From a checkpoint of a small self-supervised image encoder: moe soft, muon at rate 0.0039.
Rows from block 5 of a small self-supervised image encoder, named by matrix and row number. Rows with one number within an expert belong to one neuron, the router's apart. Each number is 128 + 24 x the weight over its row's rms, rounded and kept within 0 to 255. All counts start at 0. Numbers have three digits each.
After each expert's rows are labels from the 100 images, of 14848, where the router gives the expert most weight on average: "patch colour" is the nearest of a few named colours to the mean colour under the peak. Only what is clearly more common there than usual is listed. The data: telescope images of galaxies (Galaxy Zoo DECaLS).
# router: slot weights (model.blocks.5.mlp.router.weight, 32x192, trained with AdamW), inputs 128-191
# gate: expert gate (model.blocks.5.mlp.gate, 16x96x192), inputs 128-191
# up: expert up (model.blocks.5.mlp.up, 16x96x192), inputs 128-191
# down: expert down (model.blocks.5.mlp.down, 16x192x96, transposed), outputs 128-191

# expert 11
router.22:114155128117120136147132124194080115138122117103107073118127147117094087103144098143135119127140195124137164099160136113143104138115133128143125095120168130132133126152090105116172130147173096
router.23:136147124098104147134105158158104099119092087083104099112152160152106106089127137175131111133151172133136170139157140134107138158124111109126147125106128149119137123163099107137166148124160120
gate.0:098138120149153102158082175118151098177148141130118141142102122127116062140094149125116138127105100108121146107126110153101104149135127098137142108150160132134073117120116134108125112172111102
up.0:144125137119112153107134098100097148094101109122140120105166117127171170140137110132144117128141125145092117120127128131144153108119134175130107159139119119110179129135126096120118121099146130
down.0:148129077133131133108077180114137134120130142087115122119136125100141125123118145126112088149129148146120070100171105138167168110103119090117174169138129144138065144127131109163103112135118164
gate.1:139136112099139128159150117157125064158120083137135126165110129114097156121149148145133139130107141121136138112108150127147095151153108145155131128120089179134129114101179115119135160164128137
up.1:125113163087129175108096108188092091101081112100154138119136116125131183159153106153123145175143080106144146102108138118135102091125095122126130135127146124123139129134117081107134140104132116
down.1:095134161147148090113135138106150096138101129097097132107111137133108102131111193122126128096108123116134109130115130125122134111142112210119121122140136133120130132113109107125111179120115153
gate.2:116121119120135144166097119132121130102104097127140138129156121066115102113086144156149112153133127162067095112132142102090114123146110136140156110115132142121127151143105069136101116156112128
up.2:097153163087176154156151111110132152147101134153111178121120078099135095129130142124131131083125136164108160100129123144098154122148136105117187144140128138137099125104092147114143142133103163
down.2:124120133146111129129108083161130111120094105126135122089141114140131105121116150130122127160134134124114085123103178084114100161081126129137155114117102114119133147123127132145129130149128094
gate.3:130147101130158114153098160079072131121159100128107151140114137096127181093134124174146163126147097121093141106142122148156132120126128177108134107171126146152094116149145124090119154167127137
up.3:151154178132106156060131114140168145158089165124147133130098120129138086151132106133087134155136193151137155135133129144146144111072164110104124130065140122115149149122102130167130109124102149
down.3:166155165168132106139140072107134138111148103128131090146073101109152125154094110167130127149177133115122158175099123115098115143116145158152174147131139152098100111148152120158121119147145155
gate.4:107138143127148129138108108105105138124148119151078126125174157099157158151134145127137122108120141108113108092115119134111138145113126141139132162117098101154133143141114170108155115122106122
up.4:098141149122113135131122100159059082152144095149140123118119178115135135093094120181136099106102109099147137103150168120110120112111150130154102176130134121183096110123162138127162139123133150
down.4:122129151113120117105115145115122122163162079164128126144107163150100121149124156115122121141096132092160130141176135119108127164149136089116136117107094105113120108123135162131091115129119121
gate.5:114126117126166142124095144123143126128105136122132160143135116130146120161151127131144146158152101144103134115112146125144156120128155113130159099147157108138108138109105084148119116155129127
up.5:157115140138121120135148097120120123122145114127113112101126106130115148103094113118110125094120134131128117143143106122115094130121107149120091146116122140113148126158148154119144119090146114
down.5:073095129109166128118145117102145120165166159146091139140151102129166192131159098137137146112186167175122076120122148135170137164127130131141091142124116132137111114113175109137156145140127122
gate.6:097113115168137119109084110134153172115144150161098138125134132094082086101102144126165154167116102123135115142136086121149121125164142132120117133150173125115134135131129153170094110135123121
up.6:096117113188149120120076107121144139119152157148106149131131142096088079095113143140158167167114118124170147142131094138151125137152130143109110142147170136127124138131122139170106128122140134
down.6:158085122136157128141145118128140135166111094126144140119070117156178170143158092120101122116091134145110123119171141125130152134106141138152122135110085120101147136156141097097129103101115127
patch colour: brown

# expert 3
router.6:130135141122143136144097130164137079147103133108117095141148142144098096095130119158106140155140143138141158152145189122088133144138123079131142109106182149099151135110091118124170158166120152
router.7:129124129151126159170097147165114093159116163104132107152131151157084086092137112155129143145136162141153157128150156129118117157156136088147125109160175150106108117118089100136152126152132125
gate.0:124163119134135092143151101144161153085141116131123107127141107101106107103123119129169150102179159115115074118109144134130135152184163140132100157125107142136112106124143130169081070129107115
up.0:136119095162143115106105143130082098171130115145145171104120132157136119111096128125113147166111129112073126164126105115151093117067141093141153091145139132125137150112124124098137109108131149
down.0:108119146125144137094149142132148145120113115117143162129113132148134096079109102135098148087074137128153148155047078111147114118121121178151088134141148096162138160111079122096125117166145160
gate.1:111165158160121119131135129084086146115123121118159139120148121180109093135111126109096133135128117099156177142153109140169132140107140132126100193118123136183134159127150125145168138121134125
up.1:147094098098135119099138124174165072142129121129074139119114120104140121140144108141177140116180175161092096108117115162097120147121126139125141103126103136103121121113131076140095137117158114
down.1:149080107111146116106112141140185138120106109147129112132112100126147154144104161155181152072147105165106107123120143097090116132149135139098086097141118124119136074114130124127107137133104141
gate.2:124118088183146141135140116136144064128075139129115161114146127169129074161127134127149123109146101102143136115084116106110140168141120165122118116168115115133080085125127140128104069157120065
up.2:143124106149108161135146105127160076152108133102093151118102106128112110110086157098156101132151115113127107115122109125086152173164148125136096160139085091126097107110157165122116132082142086
down.2:118112131098137108098099116072128113132159115142117136095120121118144117097083113100110091094132131140097108118139083138145156120119122122161118153137112132133088159142150145119120157118120131
gate.3:095105137135123138120110099132122094095153116108102126076126159100119114109100157122107132131148123126094133134127123141139137128070122094121152134160136141099128146123116151120118129150164107
up.3:115135074172170143137160146106134130139112159126139137178166104181167136150155120126167169122111117129134145107098120127126137122174125128127144112163140190164103118110142153102108118169081097
down.3:117103135097147150146099115167194107090147125118102081072119140113132106070113154142114096121142132153134103156142135123124151165121114124133132145166120129099094147108151157167113102126154115
gate.4:118146114165143100139123161120111109123152094124120122121107118156142098161084130119162140150148065094117115128148088147135120110183140093092139146167122136148074147152124156124119146135132070
up.4:092144118130139099126103167132119099155138090133106139126117126155110076148098109144146147135134121144120085129146100144094146116189116123105120161167149099123079122166140116124117139145105065
down.4:139089149106127091096179108153147106141125161140099137170165153141166092167157126132112125094114129169118117114139085137117167160108131172101145135092137105136133108147147117102109148160115161
gate.5:112105108134129105130129127071115101162124162111126135131089110090151129136053103121139096125126155151115162130117137142116144150115126159119107118129127136146130129116137145094134105115168163
up.5:118117146106134140118116121202135133092149087148144129107150134157092121087182147114119108103147100087147132141152134121152105115153134098120142128131121159092115113150143107138139140136091093
down.5:116133102109156146133141166174131134171090133088149123134127175183061140114122129162145139155131120084165126102096113114129081134140089124176108126154119136115122103153114145138132112135138108
gate.6:078156132087105117107097113144129152077126104106138138090105157114116184136138125139120134142090101102116104132100097155096134180151160137142116125103148131114082099172130101172063159148146131
up.6:080136129132107135119150157096179071126102127109159114122113113126141131173139095104115112089114141150149173164140115118090160129099120064130110140144125147137130101109105125087125100125088128
down.6:076130106137114108074123116151120159158117130125091137127181112140148106142144110155126112137131126083147110125104129107128143173139113151138075144132128136086094103121155157105117143144132118
patch colour: brown

# expert 2
router.4:119136165144124151126105135156119064119128130128142142132134148170092083105152129147118128136114100122159177152144114140109130139159134095112140114166161148096113091143126125157154176173125159
router.5:098158101143137171119099100148098108058110157152158102096146128123108101117148100128161083092142131142134138104156138153162152174130155109104116162169149123163102137123130100127123111128127100
gate.0:129115135138108166107076117145164134116150135148131092132175116146119130123108161145072107113142068153120110120083111134148143106096104123142123125090122098122133106079124068140128131109140084
up.0:102075108111129092141137141120095123120102107163138149119108116101165136154125137095157160124122132124107110126140146080128131135126147114116110118132155146124149120129134134077109143100109201
down.0:148143151147198150157131146143138103165112108126148099115094146133075103130121125107116140122121141099127153096113154147108115125110087139139141113138109179105141129130114124104094138106087110
gate.1:090137114121113125103088098131144159115166151165096126121111117085140125139100113135151106103119072133136139146114091128140127129155113155153117105112151124109114100094162130154104136125156098
up.1:122179117125126109083067112123143101146119131152124152138137091103119118095124126126153120092132104124157187159122104164118142092146122121135136082165122137123080102105118105166094122111140078
down.1:108134131130122086125170091145118147123114129153133121135157099141123116092133097127153147103116155171158139112160119135147143137139160109164141104154115119145101127132114138121102121141127113
gate.2:159089144089120121124123144100176125132133164131165094126074143174114102121124146088115073120144136103111112163141138136101144130134151127123079106128132079143121122157149170111153109131114119
up.2:146165176175125162111129086127093126159134090088133154114122101075191126094122162116138136147124145132082111137161120159151133100114124080114172127099108155133105109142154091114120141140132152
down.2:110100130139124152076120161099108143153122103112111154073115141113178107082140109092122161142135171125124113179156109144144112124130102139128122114117117141144110131098128111116136165107113106
gate.3:176177137125128134099132129121101124130147128139156163136121159108127088119123114123133141100129115112102114097127122113093117157093106128126106086122135132132109131178124120128145094100077081
up.3:125162128133155100132121100118166141118105123144122146077147115097103097127114158161128123136147134110103119107094151157158124168120127125136125100118124109100129107120119127111123114127144142
down.3:124119130125158125151130132156120140165123113115090195126140134122124166127103158139119158167142129102102140136083140118100110148094064123130161102118156144143099092111130149105130107115162147
gate.4:091124129134088135144097123147155163081158131107123126144092150123156115125112142138116151116146137144112106100113113130159131165157106117162088116132148122079155135140119130127145113139129124
up.4:115139125131153099160142175107094145135128171145137158195130135116128119116112106089131121095130111117118093132140108117103086135086131122110104102170124135130122113170136183093108120094091117
down.4:129120139129150157110155140110109105152104141138117133138119177159090131150132172116120095169108132126089121151113118145107112136122083154171104102138147155137134147148100105120099112145150095
gate.5:084164134115101089146132172105138119110073127152094130150151122093137099159131159146137154118160146160112160107122126123132117167088086170098128135121129128140160151107095155163131127142166104
up.5:133099123108112131156109098137103137116220121121120102088148133140103145144156110124081110123124122115112134120130134148105137101131151084124161124138129120095107108112123079100124138134105116
down.5:111125126132110182113118131110127110128112154090122094124087099138117134129108109129113139122166158123128119138113171083091110112157112118161130133137113145183118085123102101128126099132104068
gate.6:090118095104130105140140101160160116121138138096093096081136139128143102141135127124120139144161156125104124094128131135146146162130125121135092149093134136121113156105108122106085121133136068
up.6:113135100132132156121157130148139133105100106129163096105147104134114124113170121123162127123155106143156173102135158170130115165143110135127124140154080150156072116156121093111100127150141099
down.6:104139114130107099096070117121105107097100118128125153102109117153153116123146113139094112099139143133083139125155102115108121104118139094149113153133161121153138112157119081164129123130124081
patch colour: brown; grey

# expert 14
router.28:144131133108152145130078103177158109123065109106150066114124142104139097144144152151125114155171122136129153103127137139154133136115125110147105149157169166124109097106101101100153134147138124
router.29:132114138100147163148084127139128110104056101099136097127119146109136118133108182128126116130160105129101149077129110157126131133114150109135142151153184150112131123139110068119126136117151139
gate.0:086082093109150135177162083195074101100106115095118116160151128084112167128121135132142108155122150137135141126171146139157115168144122168107170200156145146125155138127125120125157129114180117
up.0:106095155114125143111105161071162166141169157166119103089124110160139108126134132115109133174147135140111126151098121093128126140152118100111083077122118141144111131151125138147137158107110141
down.0:127119164104121119161135118112160141104157189143149146145116134167069118132085152144103118117082115105179108116182117128120128150147100115114131091144131133146088142116132177179122123090131127
gate.1:077137151148099146138104140124139158108167161116116093132113141119134150152130130119169167105127128148125149167158112119096122105146144130155099171115108117095169138065133149140139083112109104
up.1:126131151125119109146102086112079094106122107159152155178103156095123174162146144108161121141123099109128102155175117179129134125125154091126135111118135136131158127142091118100136139142133103
down.1:098124084128112141130138141097083110147159154121140094166138109152118147109136108134127109162140091139148122186151110137143154164104183125128110128131136136141115160116121162128098141121157137
gate.2:131114138129141126140198159168150115157146075105114119126133146142108104133109125143150134126103106079158129090099114148143100114177126146116136135157125161098093116128124142092116133138155105
up.2:110108165106139135140183171164153114154159074098109119125134146133096094134126118130129129136097102093137144087083109149135113097182133154114157148155140176079085124139121141110113144144148116
down.2:086128119142133124069150122158112125136137127108135147044116124144179138148147160082122133080148146162105098110107110133137197126093107125098123127126088119150121143165142119118084117140070127
gate.3:111110189115100092094140152106116100133165093099131145160110140090166159161113133117173152112153194116130111179098126129109133192149139124124129176134136131150135167102092143096126116075134116
up.3:114168104146089124142150124137094120154110137128170160100107134089127113116124112114096091122167169135089113128169196107138158139124092115121152134132117124158058075129113155138165172112101144
down.3:090201135132178165129142133116093099133139160119116120157132105103126078153132128137088133120079128096093088106175101133189167114111119101111174122074132122143122070123153121172100114098080130
gate.4:156153102110111128129149152153166135139104156135130130133114133153116118074155123100132165124124159130136110132139180143074133151159149101115135099089130133138126117055129133162152121126118135
up.4:117118151139140118141128101098089126123155102107123109120147136089125141182092138146119085140115102110114155133131099103169131097109104139131109158165135120108135145196115137094109132124147135
down.4:124122107138142122113161103113151148181113179134153108135084121154135125127101123113153168118121117163170140109136106172097107090121170179146119111116056147175124154115117171123083142155130137
gate.5:117109128131170144116111114118071139117174100147124171123138095122148150163125091119139134139133098102099148096122120140128165156051115118108115120165169107158136126135107129112137144125154117
up.5:105079119102165134139131116186162151114134142129134139137137124101103099137143099126173146119154104103169150129094157114135145111096116107144110115162144099144154160088129153113117163141150153
down.5:125144082145158157127121117134108149150132117137118173133091132095128112156125107118079157125120152125099104094134129139125134111119144135116135153128157119126114121070115124113089108120178119
gate.6:115153179116106150145138104099094132123117121099123161175135104095186118158119138134127138149134115138124148150121123132160149162135125101106128111122163123096153114170118161130154136120093123
up.6:104100091122151074097162120156152134093113085127153103084139141164106140104138141114116106095144152123125129118148159124130100082107142175148123169162091133138107145121133082107089132157148133
down.6:135139145138120118121102126148128096092116142130096116165164117090150147124193148122128133135147130138142096134124154106147151154130145096128133135124145153129140068148137138120134161082095129
patch colour: brown

# expert 6
router.12:119141118154140176125102149173121067102106133116126090122162152146103080111152116142152126131137152175121169104140127151132148156139101118126133117151164133120142122141098099126152121149149108
router.13:110126112146129140106114131186129070125097136105144142130145155140119061119122144153132136147110124154140169116128105143107121159138123094123137120179185149118125137133096106125137148168148113
gate.0:120120105144139138110144127119119105117135127099109097096100161173136116171138107104095104130088113142099129145136131118086156155119140123157135122127131128143137110158150165112083125128149077
up.0:116164129110163129090145085173106163143089140110143120124146112140075127161135100110095099087099108153152153148135122136115148106128157132148108115127170073101130120130121116171108148172110160
down.0:121184095118109096145169124107121175118097128105147142120169112079145142117121143145135130104123115131147118096142096127153142097118138137140155165089104132136101158110112163141143141125124097
gate.1:144136116133137112118132115135103125113134143115143118135183134140140158131084107153170116053074131101120137145124098115117129099162129093135086106110126109099145102159091147156086082130136140
up.1:097077157105135149141131112117162099163159124103127112091122146123098128131097099126116185135176103132108115081073142131150122144147097152137131157150109160129110118109157116104126118174153156
down.1:136136140088122160117134133145138086154128113061116101133120162137123144131100078093102101144165123115077134130111157132094110140161093119122121129161144128169133101150198131103145084154151100
gate.2:062110119147103129111153109104105142123163110193132146147133140126105107135148109145138144109120117164133148102136146150159127098142104116114149149153172184150114133148177146168127155097151134
up.2:157131095108154141148140113142131102102099150113180087107145150089116153144129071152137116116145111086098143089109127121136161130130134097142134117106135121114150157135159169117099092185125158
down.2:143173078101123103110126113128115117116146136115164124097116122160091142084124118126157144158127132109146119125142145125135139093135130119147098125175127168087158121123107161166148129183169157
gate.3:104093118144129128155133145112115140121140141151116168142114116112097131143158150135134093114128117124112115110116161105115154120154114158125128143132125115107151108095107143162143086110166134
up.3:121104109172141089162131111109099129110099142123126109131081151144132132140110112122158104103101151138140092113107123126151118129106116141120173158158137138171107107123107138116145073150164076
down.3:131124095131097085143177107105118115109065111091118122160136129128111156147140142151139105140092119133146143140129143171156141122135147165149139143094109107149120140111128147127131131152152141
gate.4:087126155179158151160117105075158161113148117138117105111114126119106127115135125139144130094169120095146103147121177118159118153186114132080109152140123152095124129131128140155108103141136124
up.4:143143130143143131113134145130101136121105138140144153137148147093163162174079171114142153179114114127132143100120084065077110107137106127162164156125122140130169121150120150137091151098091115
down.4:103083153156126165140141137153122150133127107103177131105101135144115165091101153112144154125132138130143175116123150118130130129134121098139134166156119161169147125122097141136120102112098066
gate.5:130138101142115142124123149108137131074145153131113147110141138149145161134140143116102118125144090114121166137103094140117114110133123151125126107134100161158129108155171168170139142054123129
up.5:129144142116139139148103101123107140129120118096143112108102132133114156157117143159130121124117150127114087089158158148169127143122118113169143143110117073114132154122158076141108104169149122
down.5:113102141131143164144141087149158116119131162065127133127120137110131177160140104147162149167123120113144121115137153080139129155140100163159104125090112086133142139112146094180129124186115158
gate.6:114124121151148115148128124071143114140144085127123134129112141142123118103105144144104122150119102133141130115148125121146122127084161164126100168116077108183178107062182145153126159132131113
up.6:139117140157127135150081150099135087114161074136122112107093123113126176097154140120162140112111120102147144122126170133131108131149121109108127138093064132073154119125154136158147111108085145
down.6:102101165154092146101088117115171123121158078120145109132102172129124181121143100119120131105112095133131182129096124147098116137125152090132112123090137122123129123135161133110165139133067120
patch colour: grey

# expert 4
router.8:098112107122146158141086140182109077129115150102121114124137135113083099098124106129158114127168170148136145114146157134102149164159140075135126118157175132146118127133108096147164134142163120
router.9:094149116134121148149084129170137079114091127125119101132138120120107083112124125139161121138180143141129161119144143128114115167142143081140136132162190152110103131136086123143139143159149124
gate.0:077109121143106118118141132139142123133167085104158131126127140136133093131099122139148111142147114084137127118176123129117099065137140121115135141152116168129079177149116140141112115180192161
up.0:107132164138138152103129111153106139125156114111123114164077157094135114116122132135099142069107073144176143129113126080129117132110092140138135131093101103135205151145138112105168159069110141
down.0:108136121136133159115110109113140176122087101124148088139129132117109077134092097139110085095113153126122127111121100100179122154133110151145111111128120117135129151145127111146138139120143138
gate.1:121161134183089110136125114065124131143126135139136101148179089168145099147098119126146122102103083159141154143105095133147115124171130104146137124122114129150120100134137172099162096093087116
up.1:142148118141139098157089138108135146121130119107129077153115130089133163133100109129112102127120131113155092115131100147122116153151132099139102122067117071117145116115093103119146126117102135
down.1:145091112128143121119118153148144095143157124119131142133105142110133118115112134111123089167141148106121106111151152141133166152116109093079125125130116091125110114148165122157094116136132116
gate.2:137123107154182117132150139111143125128108115150131115149124102134155136189177078130159160130082125112139081137107136159085109155123147125120156102115123175161138111137119132144123103181133097
up.2:099135121138107135148119123140145110159099141151126121165130140112129088095098180145133140102159134136103158139113148117172130144139120135138134122152119142084128129154140166108130138137138095
down.2:112109116131116126149101127140158108157109135106142145144111119156114138152105105152140150180136116172131112145105163129116138123158146136125115103123127144136147119123106114127152165132125129
gate.3:126085162110155144113144153127147120128114089119148116165100109117118145148166131098128128116116068122143080068111106119081086101054134164101124119188133124125098164124102148097119133135124155
up.3:128134092129117096141105103172117143138175165147112157123138151127141078128105091151166115107135140133128158159155174103128155133190143133161142131102133157116122111136177110176176131092156131
down.3:110124174105129125125147108150101162134104137133140081120154097127119050149105077177128120094134121097102141149132129108129146142145171131146147082152121115082148137131136107119148133154115187
gate.4:153131148096135112092137096059111113094068156158138130141157101120106142142149075141116114105106162122136103164118105120119112134157154153124098121099115122134155135148132143107207112160162112
up.4:177137104149125126068165138120139109149110162117130191145119095152199119153127138165126160132109083136163126100111064088116106115175134156141134097131119122113142092132126106100130136145108094
down.4:159096073119129094077140136099129118136110169183144124128152132147145139146093140130126152125104112171124120096098123146106140135138119139115139128072124140161119112086134085086111154166139084
gate.5:134159130144094142140129170100121089144196144099112108127134125165177124122201139141135148170151158136183149111122120145126127135135109159103138154138100148127156143128106156107142115140106088
up.5:079168120125079131155140139105113130141134121067161110117150085122113102130144148125139137151163134120159158104142126157106108149125115121123168150121127138116103123173030125090130134115144118
down.5:113162112143132092127161133136129132134107102117140115093117132115149121140084114109081106108102123115119105122138130135142109077087133083154179118156136105126103128128153122143132138123153158
gate.6:084074095107149124159132120121136140102145151151152124099138139138104119130116144129124114146113120153120155123110124145155120166168131168136156135132127138101126127145110143085109133108137125
up.6:179138118121112134119125135105109112152156111154152165096108134088104149119154101135096097147156138124182154152155112178158150122144132078105150116121124164110109150120106117154108116145114155
down.6:163145155091127115102104163071107136142146140149116140123130147120137134138125121132126129130083143135095177126124122151139104125107111137122145155140129115124104134118103142120127078151105148
patch colour: grey; brown

# expert 9
router.18:111119141118142125169093128178128090115127111086139140159114124131113099100145144143150133144132122144134145112118127122098156177150143104115136123171165157098111125107094103155140133174160150
router.19:102140111162137166142090132163127076110099148136144118145125127151092076096145111117126106120160101135140159104113123162125144173153152082119145139167159152132074109118106102140124139139133111
gate.2:154151146156107141166165081082113155168107110131149119192091100155140127036153120123111090109166175108108168140134144104154139097137128103146162151094112161098093150125128120100143131103101127
up.2:150128138164116134192129070103112093157152127114168119183119115095114135119116144121121124117132156110110130119120149159188161100193086161140153146134111145098091078155134148137168114115122117
down.2:151130128133148120137133143122130089132111156155096112156098143125120138106149116148115095150115088114135125149129104164115094139123120153114124133146127126125110112127145167105154149084071156
gate.3:147076123112149109141075167137146130144149141122114149133115155149094156156133109134129143091100126101125165155101131099142110085170067105124105146144112119081130113094118128112133157102109153
up.3:134130148094106132140172094146133134117080120146150084138093134101127150083101114124163089159147139158115104114121124173139132142100195139141105107120144129170100119154163136115127123111134095
down.3:134109119098139147134177177154153172102129101089109108122148110118146145151091129110135130161141134124102140179108145120108101080165114085128121144165139150097143166173127112125123133142178118
gate.4:145122132128128132127140157126165118127147124118167143184155128177135129128102088116110121147147106115149120167149121092140149069094151107094131176107130100146139155146157112129167107130134173
up.4:137150210119100124134106158103128137151104058121150137134148105117149155113147129178125137108139103056076134125115126159092107094111092152172110115148134106132120111147106101100164130135129140
down.4:115098185140143144153105149099158116127143132136144121125110136096164130138155140134135149087117105117116162145086121134105111130139101137091120130147129107105143144086127137100138108140118124
gate.5:165128128137146150100145133071136080164061109117092134061169138088092130120113153167097133125137131176140156109141140090152112096164107107116147134113124101078128112111141126108141150091116159
up.5:121111100098134115141109102134126091143155145102150119159122139102121124112119140124107141107134132091099114089146107111087134150141128098087141130099101146118122135074158135125170111106108106
down.5:080142116163082122131144087123132151136139147102146136120108145129097086118134134074084094123142119115091130158132091144112135107076134087123111156141108142104132103134123144117168153088129108
gate.6:152118126099088130102064152112159127121152089127111106122127162133177165116115120109138154089136103111126126122147087130112125134152099143155147142099146146124115136123179135138163108076147118
up.6:113144097112163103147118141166152124097116137142128121093145113170131142152104138133146160084112132112177119089148152090093158120183105109115145154124128113136117159100157142119156090129121135
down.6:098132100123138108104141140187152154128143112138163116130142095124133140146115146118115127147139128125142123117124168109095133113110106101143100160094141154141135168135144157144181111085161117
gate.7:160139106154119124157123170104107122139063143097091135112119135139186140102097131102092126130129105150099170135133107122131143134120131093133101091153128104140127107135138141154144130079159127
up.7:108120170076138153127105101117144074079103109122138153113134122082161142152122138106138111129116131121083140115141117144157161110068130146122137133151119149159131098154104128148128154163131157
down.7:139109157115136087110128174091118129108149161122127151112082119091173199134112108103139130074124145107117134116122103133140157116132141122114143102143119122114141119122108143112129139167111159
gate.8:103094145138112120108076122133159155116118166119181148113125150112087148167162093118125133139103130129074125131102163137121131125199117104166122094075152113117155124134150152140132134145102136
up.8:113192131150154106144159166081105146093095121132097109191144113131159111101131139135143167150117106116165117150152120107144143127153134124101155153162172134073081113131106105099139139147118128
down.8:100137146131148065155184143131152165110105139117132120133155084171092147120132090151084188155115143115113133115123093080146139099121103100118127095091113128111130121097151106116135123134133117
patch colour: grey

# expert 15
router.30:113129139102114135163102115151141115137082101125114066146131104125101131104139124129139114151187143129113115133140186134109131140155150078137110138127161143100087111139107114146149152118165147
router.31:116139127126126148178102122173115119123114120116128095151132127100083092097122111141150114133147158128130120102137190114119136181143138072131122127126145152124107156127112113135142137095169118
gate.0:153109119107134168129151150132141128149105089113084113174122137127137121119131145101130144187167146158142170143152127136153131090098116125107125090115093135111138110130102154100130148073106102
up.0:153130109104140164141149160146134144141070106103099103173120140118146113103124147097126131203163129143132179116158145148171126095102122133106137093130119135153103113153117134147137145094099123
down.0:120145109151103139125114142133145178156132142130125171128123146193156145172164158125144143130105130119124137104105127141138148122111127097120163093107131079180118170100096156138080118090127093
gate.1:183128139165096163103115129120120108114124122109135135186091112124132140129113124141120129120132148155093170150123140104110124155123147134160115087144158104143172073124154101142148102133148105
up.1:093126099105157106144119111159136141114125134148129111072165146122106127108123138151135134119113115115154089113135112144123130096154104121091121163093100153117093163135128143137103137109111135
down.1:125116117120103135135083091125148127077102128154125153136105123151068120111147182131126159105146123106136126146118151136130155138117135118118180120104126156167105067132153120204130120149132145
gate.2:127078140123139130132099161143124102128158117134093144103100152156106088087182131104092155136134139110133114125110090085119136118099109111117133094142127104078131136102115131108109149105107136
up.2:136091162121126136156075128131141118144138155119127153146106151106124126120138155167109131159104118103142096134110086074133119074119115157165099104115137121116155108103094140140104125149125163
down.2:139125139132097140167153104163096121132162129145171134096135157155106128158125111137095111152125127145112126118156166162113141113136175138159125107149110134139133129141125121111182120137092142
gate.3:105134115127131121135119113107106135116172151164119116100118145137110121082122097143111153175073193124176153121139120143127114159112130110099109124103150121115137113056152126124112164112162128
up.3:187091159087121174089166142157105119151117082095104122083133141103170176133177145109084142154131135132146127099107145099142131086125089176132126117096073140136165138132105102098138132110159133
down.3:126186124163124065153139120122115136120106175138113130132140136124079113113146153139147124132092130133136098107148110193116119081123113114114158124161163125151072112150099147138083121133121125
gate.4:101127141115152119105138107126096111120111127181130123079154113158120100130156127120139132115133163137107116143166134085114156134116120070138129111147113175133135145108097148102117147117105050
up.4:114103104149150132099137075152122091138139125152127126097110138130095099105115109142142131116125120119098126120166142071105171173159104098115102083140165115113118113086100114125119118119144075
down.4:124103112096128159166099174113195130137129158094088133157127128116142149130113124123111127136166138096083139087127129145128092095139100129100157154103146160136094166126114131139108067159130170
gate.5:125098130140130128109149116160137113159151101100124146106168146166128102116127085138110164123153133108119163137103141110150150097114106124097105100131132133071155117133088113144104136120150137
up.5:117160114120126123141112127108109142107096151145133114147095108089138158143125168141163089123095105137136091132144124138103107143128148139165142150113131133201098136122164138126150112127107123
down.5:129141078112122130120105113098112130122087115150110133137141122099149119122138106110121145107108137118099156182145091144143129109164101119146129127144124126129094165096108075138120128125179116
gate.6:115185148120142102107134090132065112107116143149109104093160148102126128146101117134147134155115135133151091131113112120086126156153123088132116080122103136137111134197117167090131143105139074
up.6:117194124128163092123113111132069127115119129164112082109143136121136137113087132165150129148103151133161080159131101128106125164138114091141108095111122156159118124134125145112101148123148108
down.6:105138115142137099125163121071130158121062155130101119181141111124120139102136156181102100149125105190150138160148172114141161130119091144117129122153150152141106139097115169112100129124125147
patch colour: brown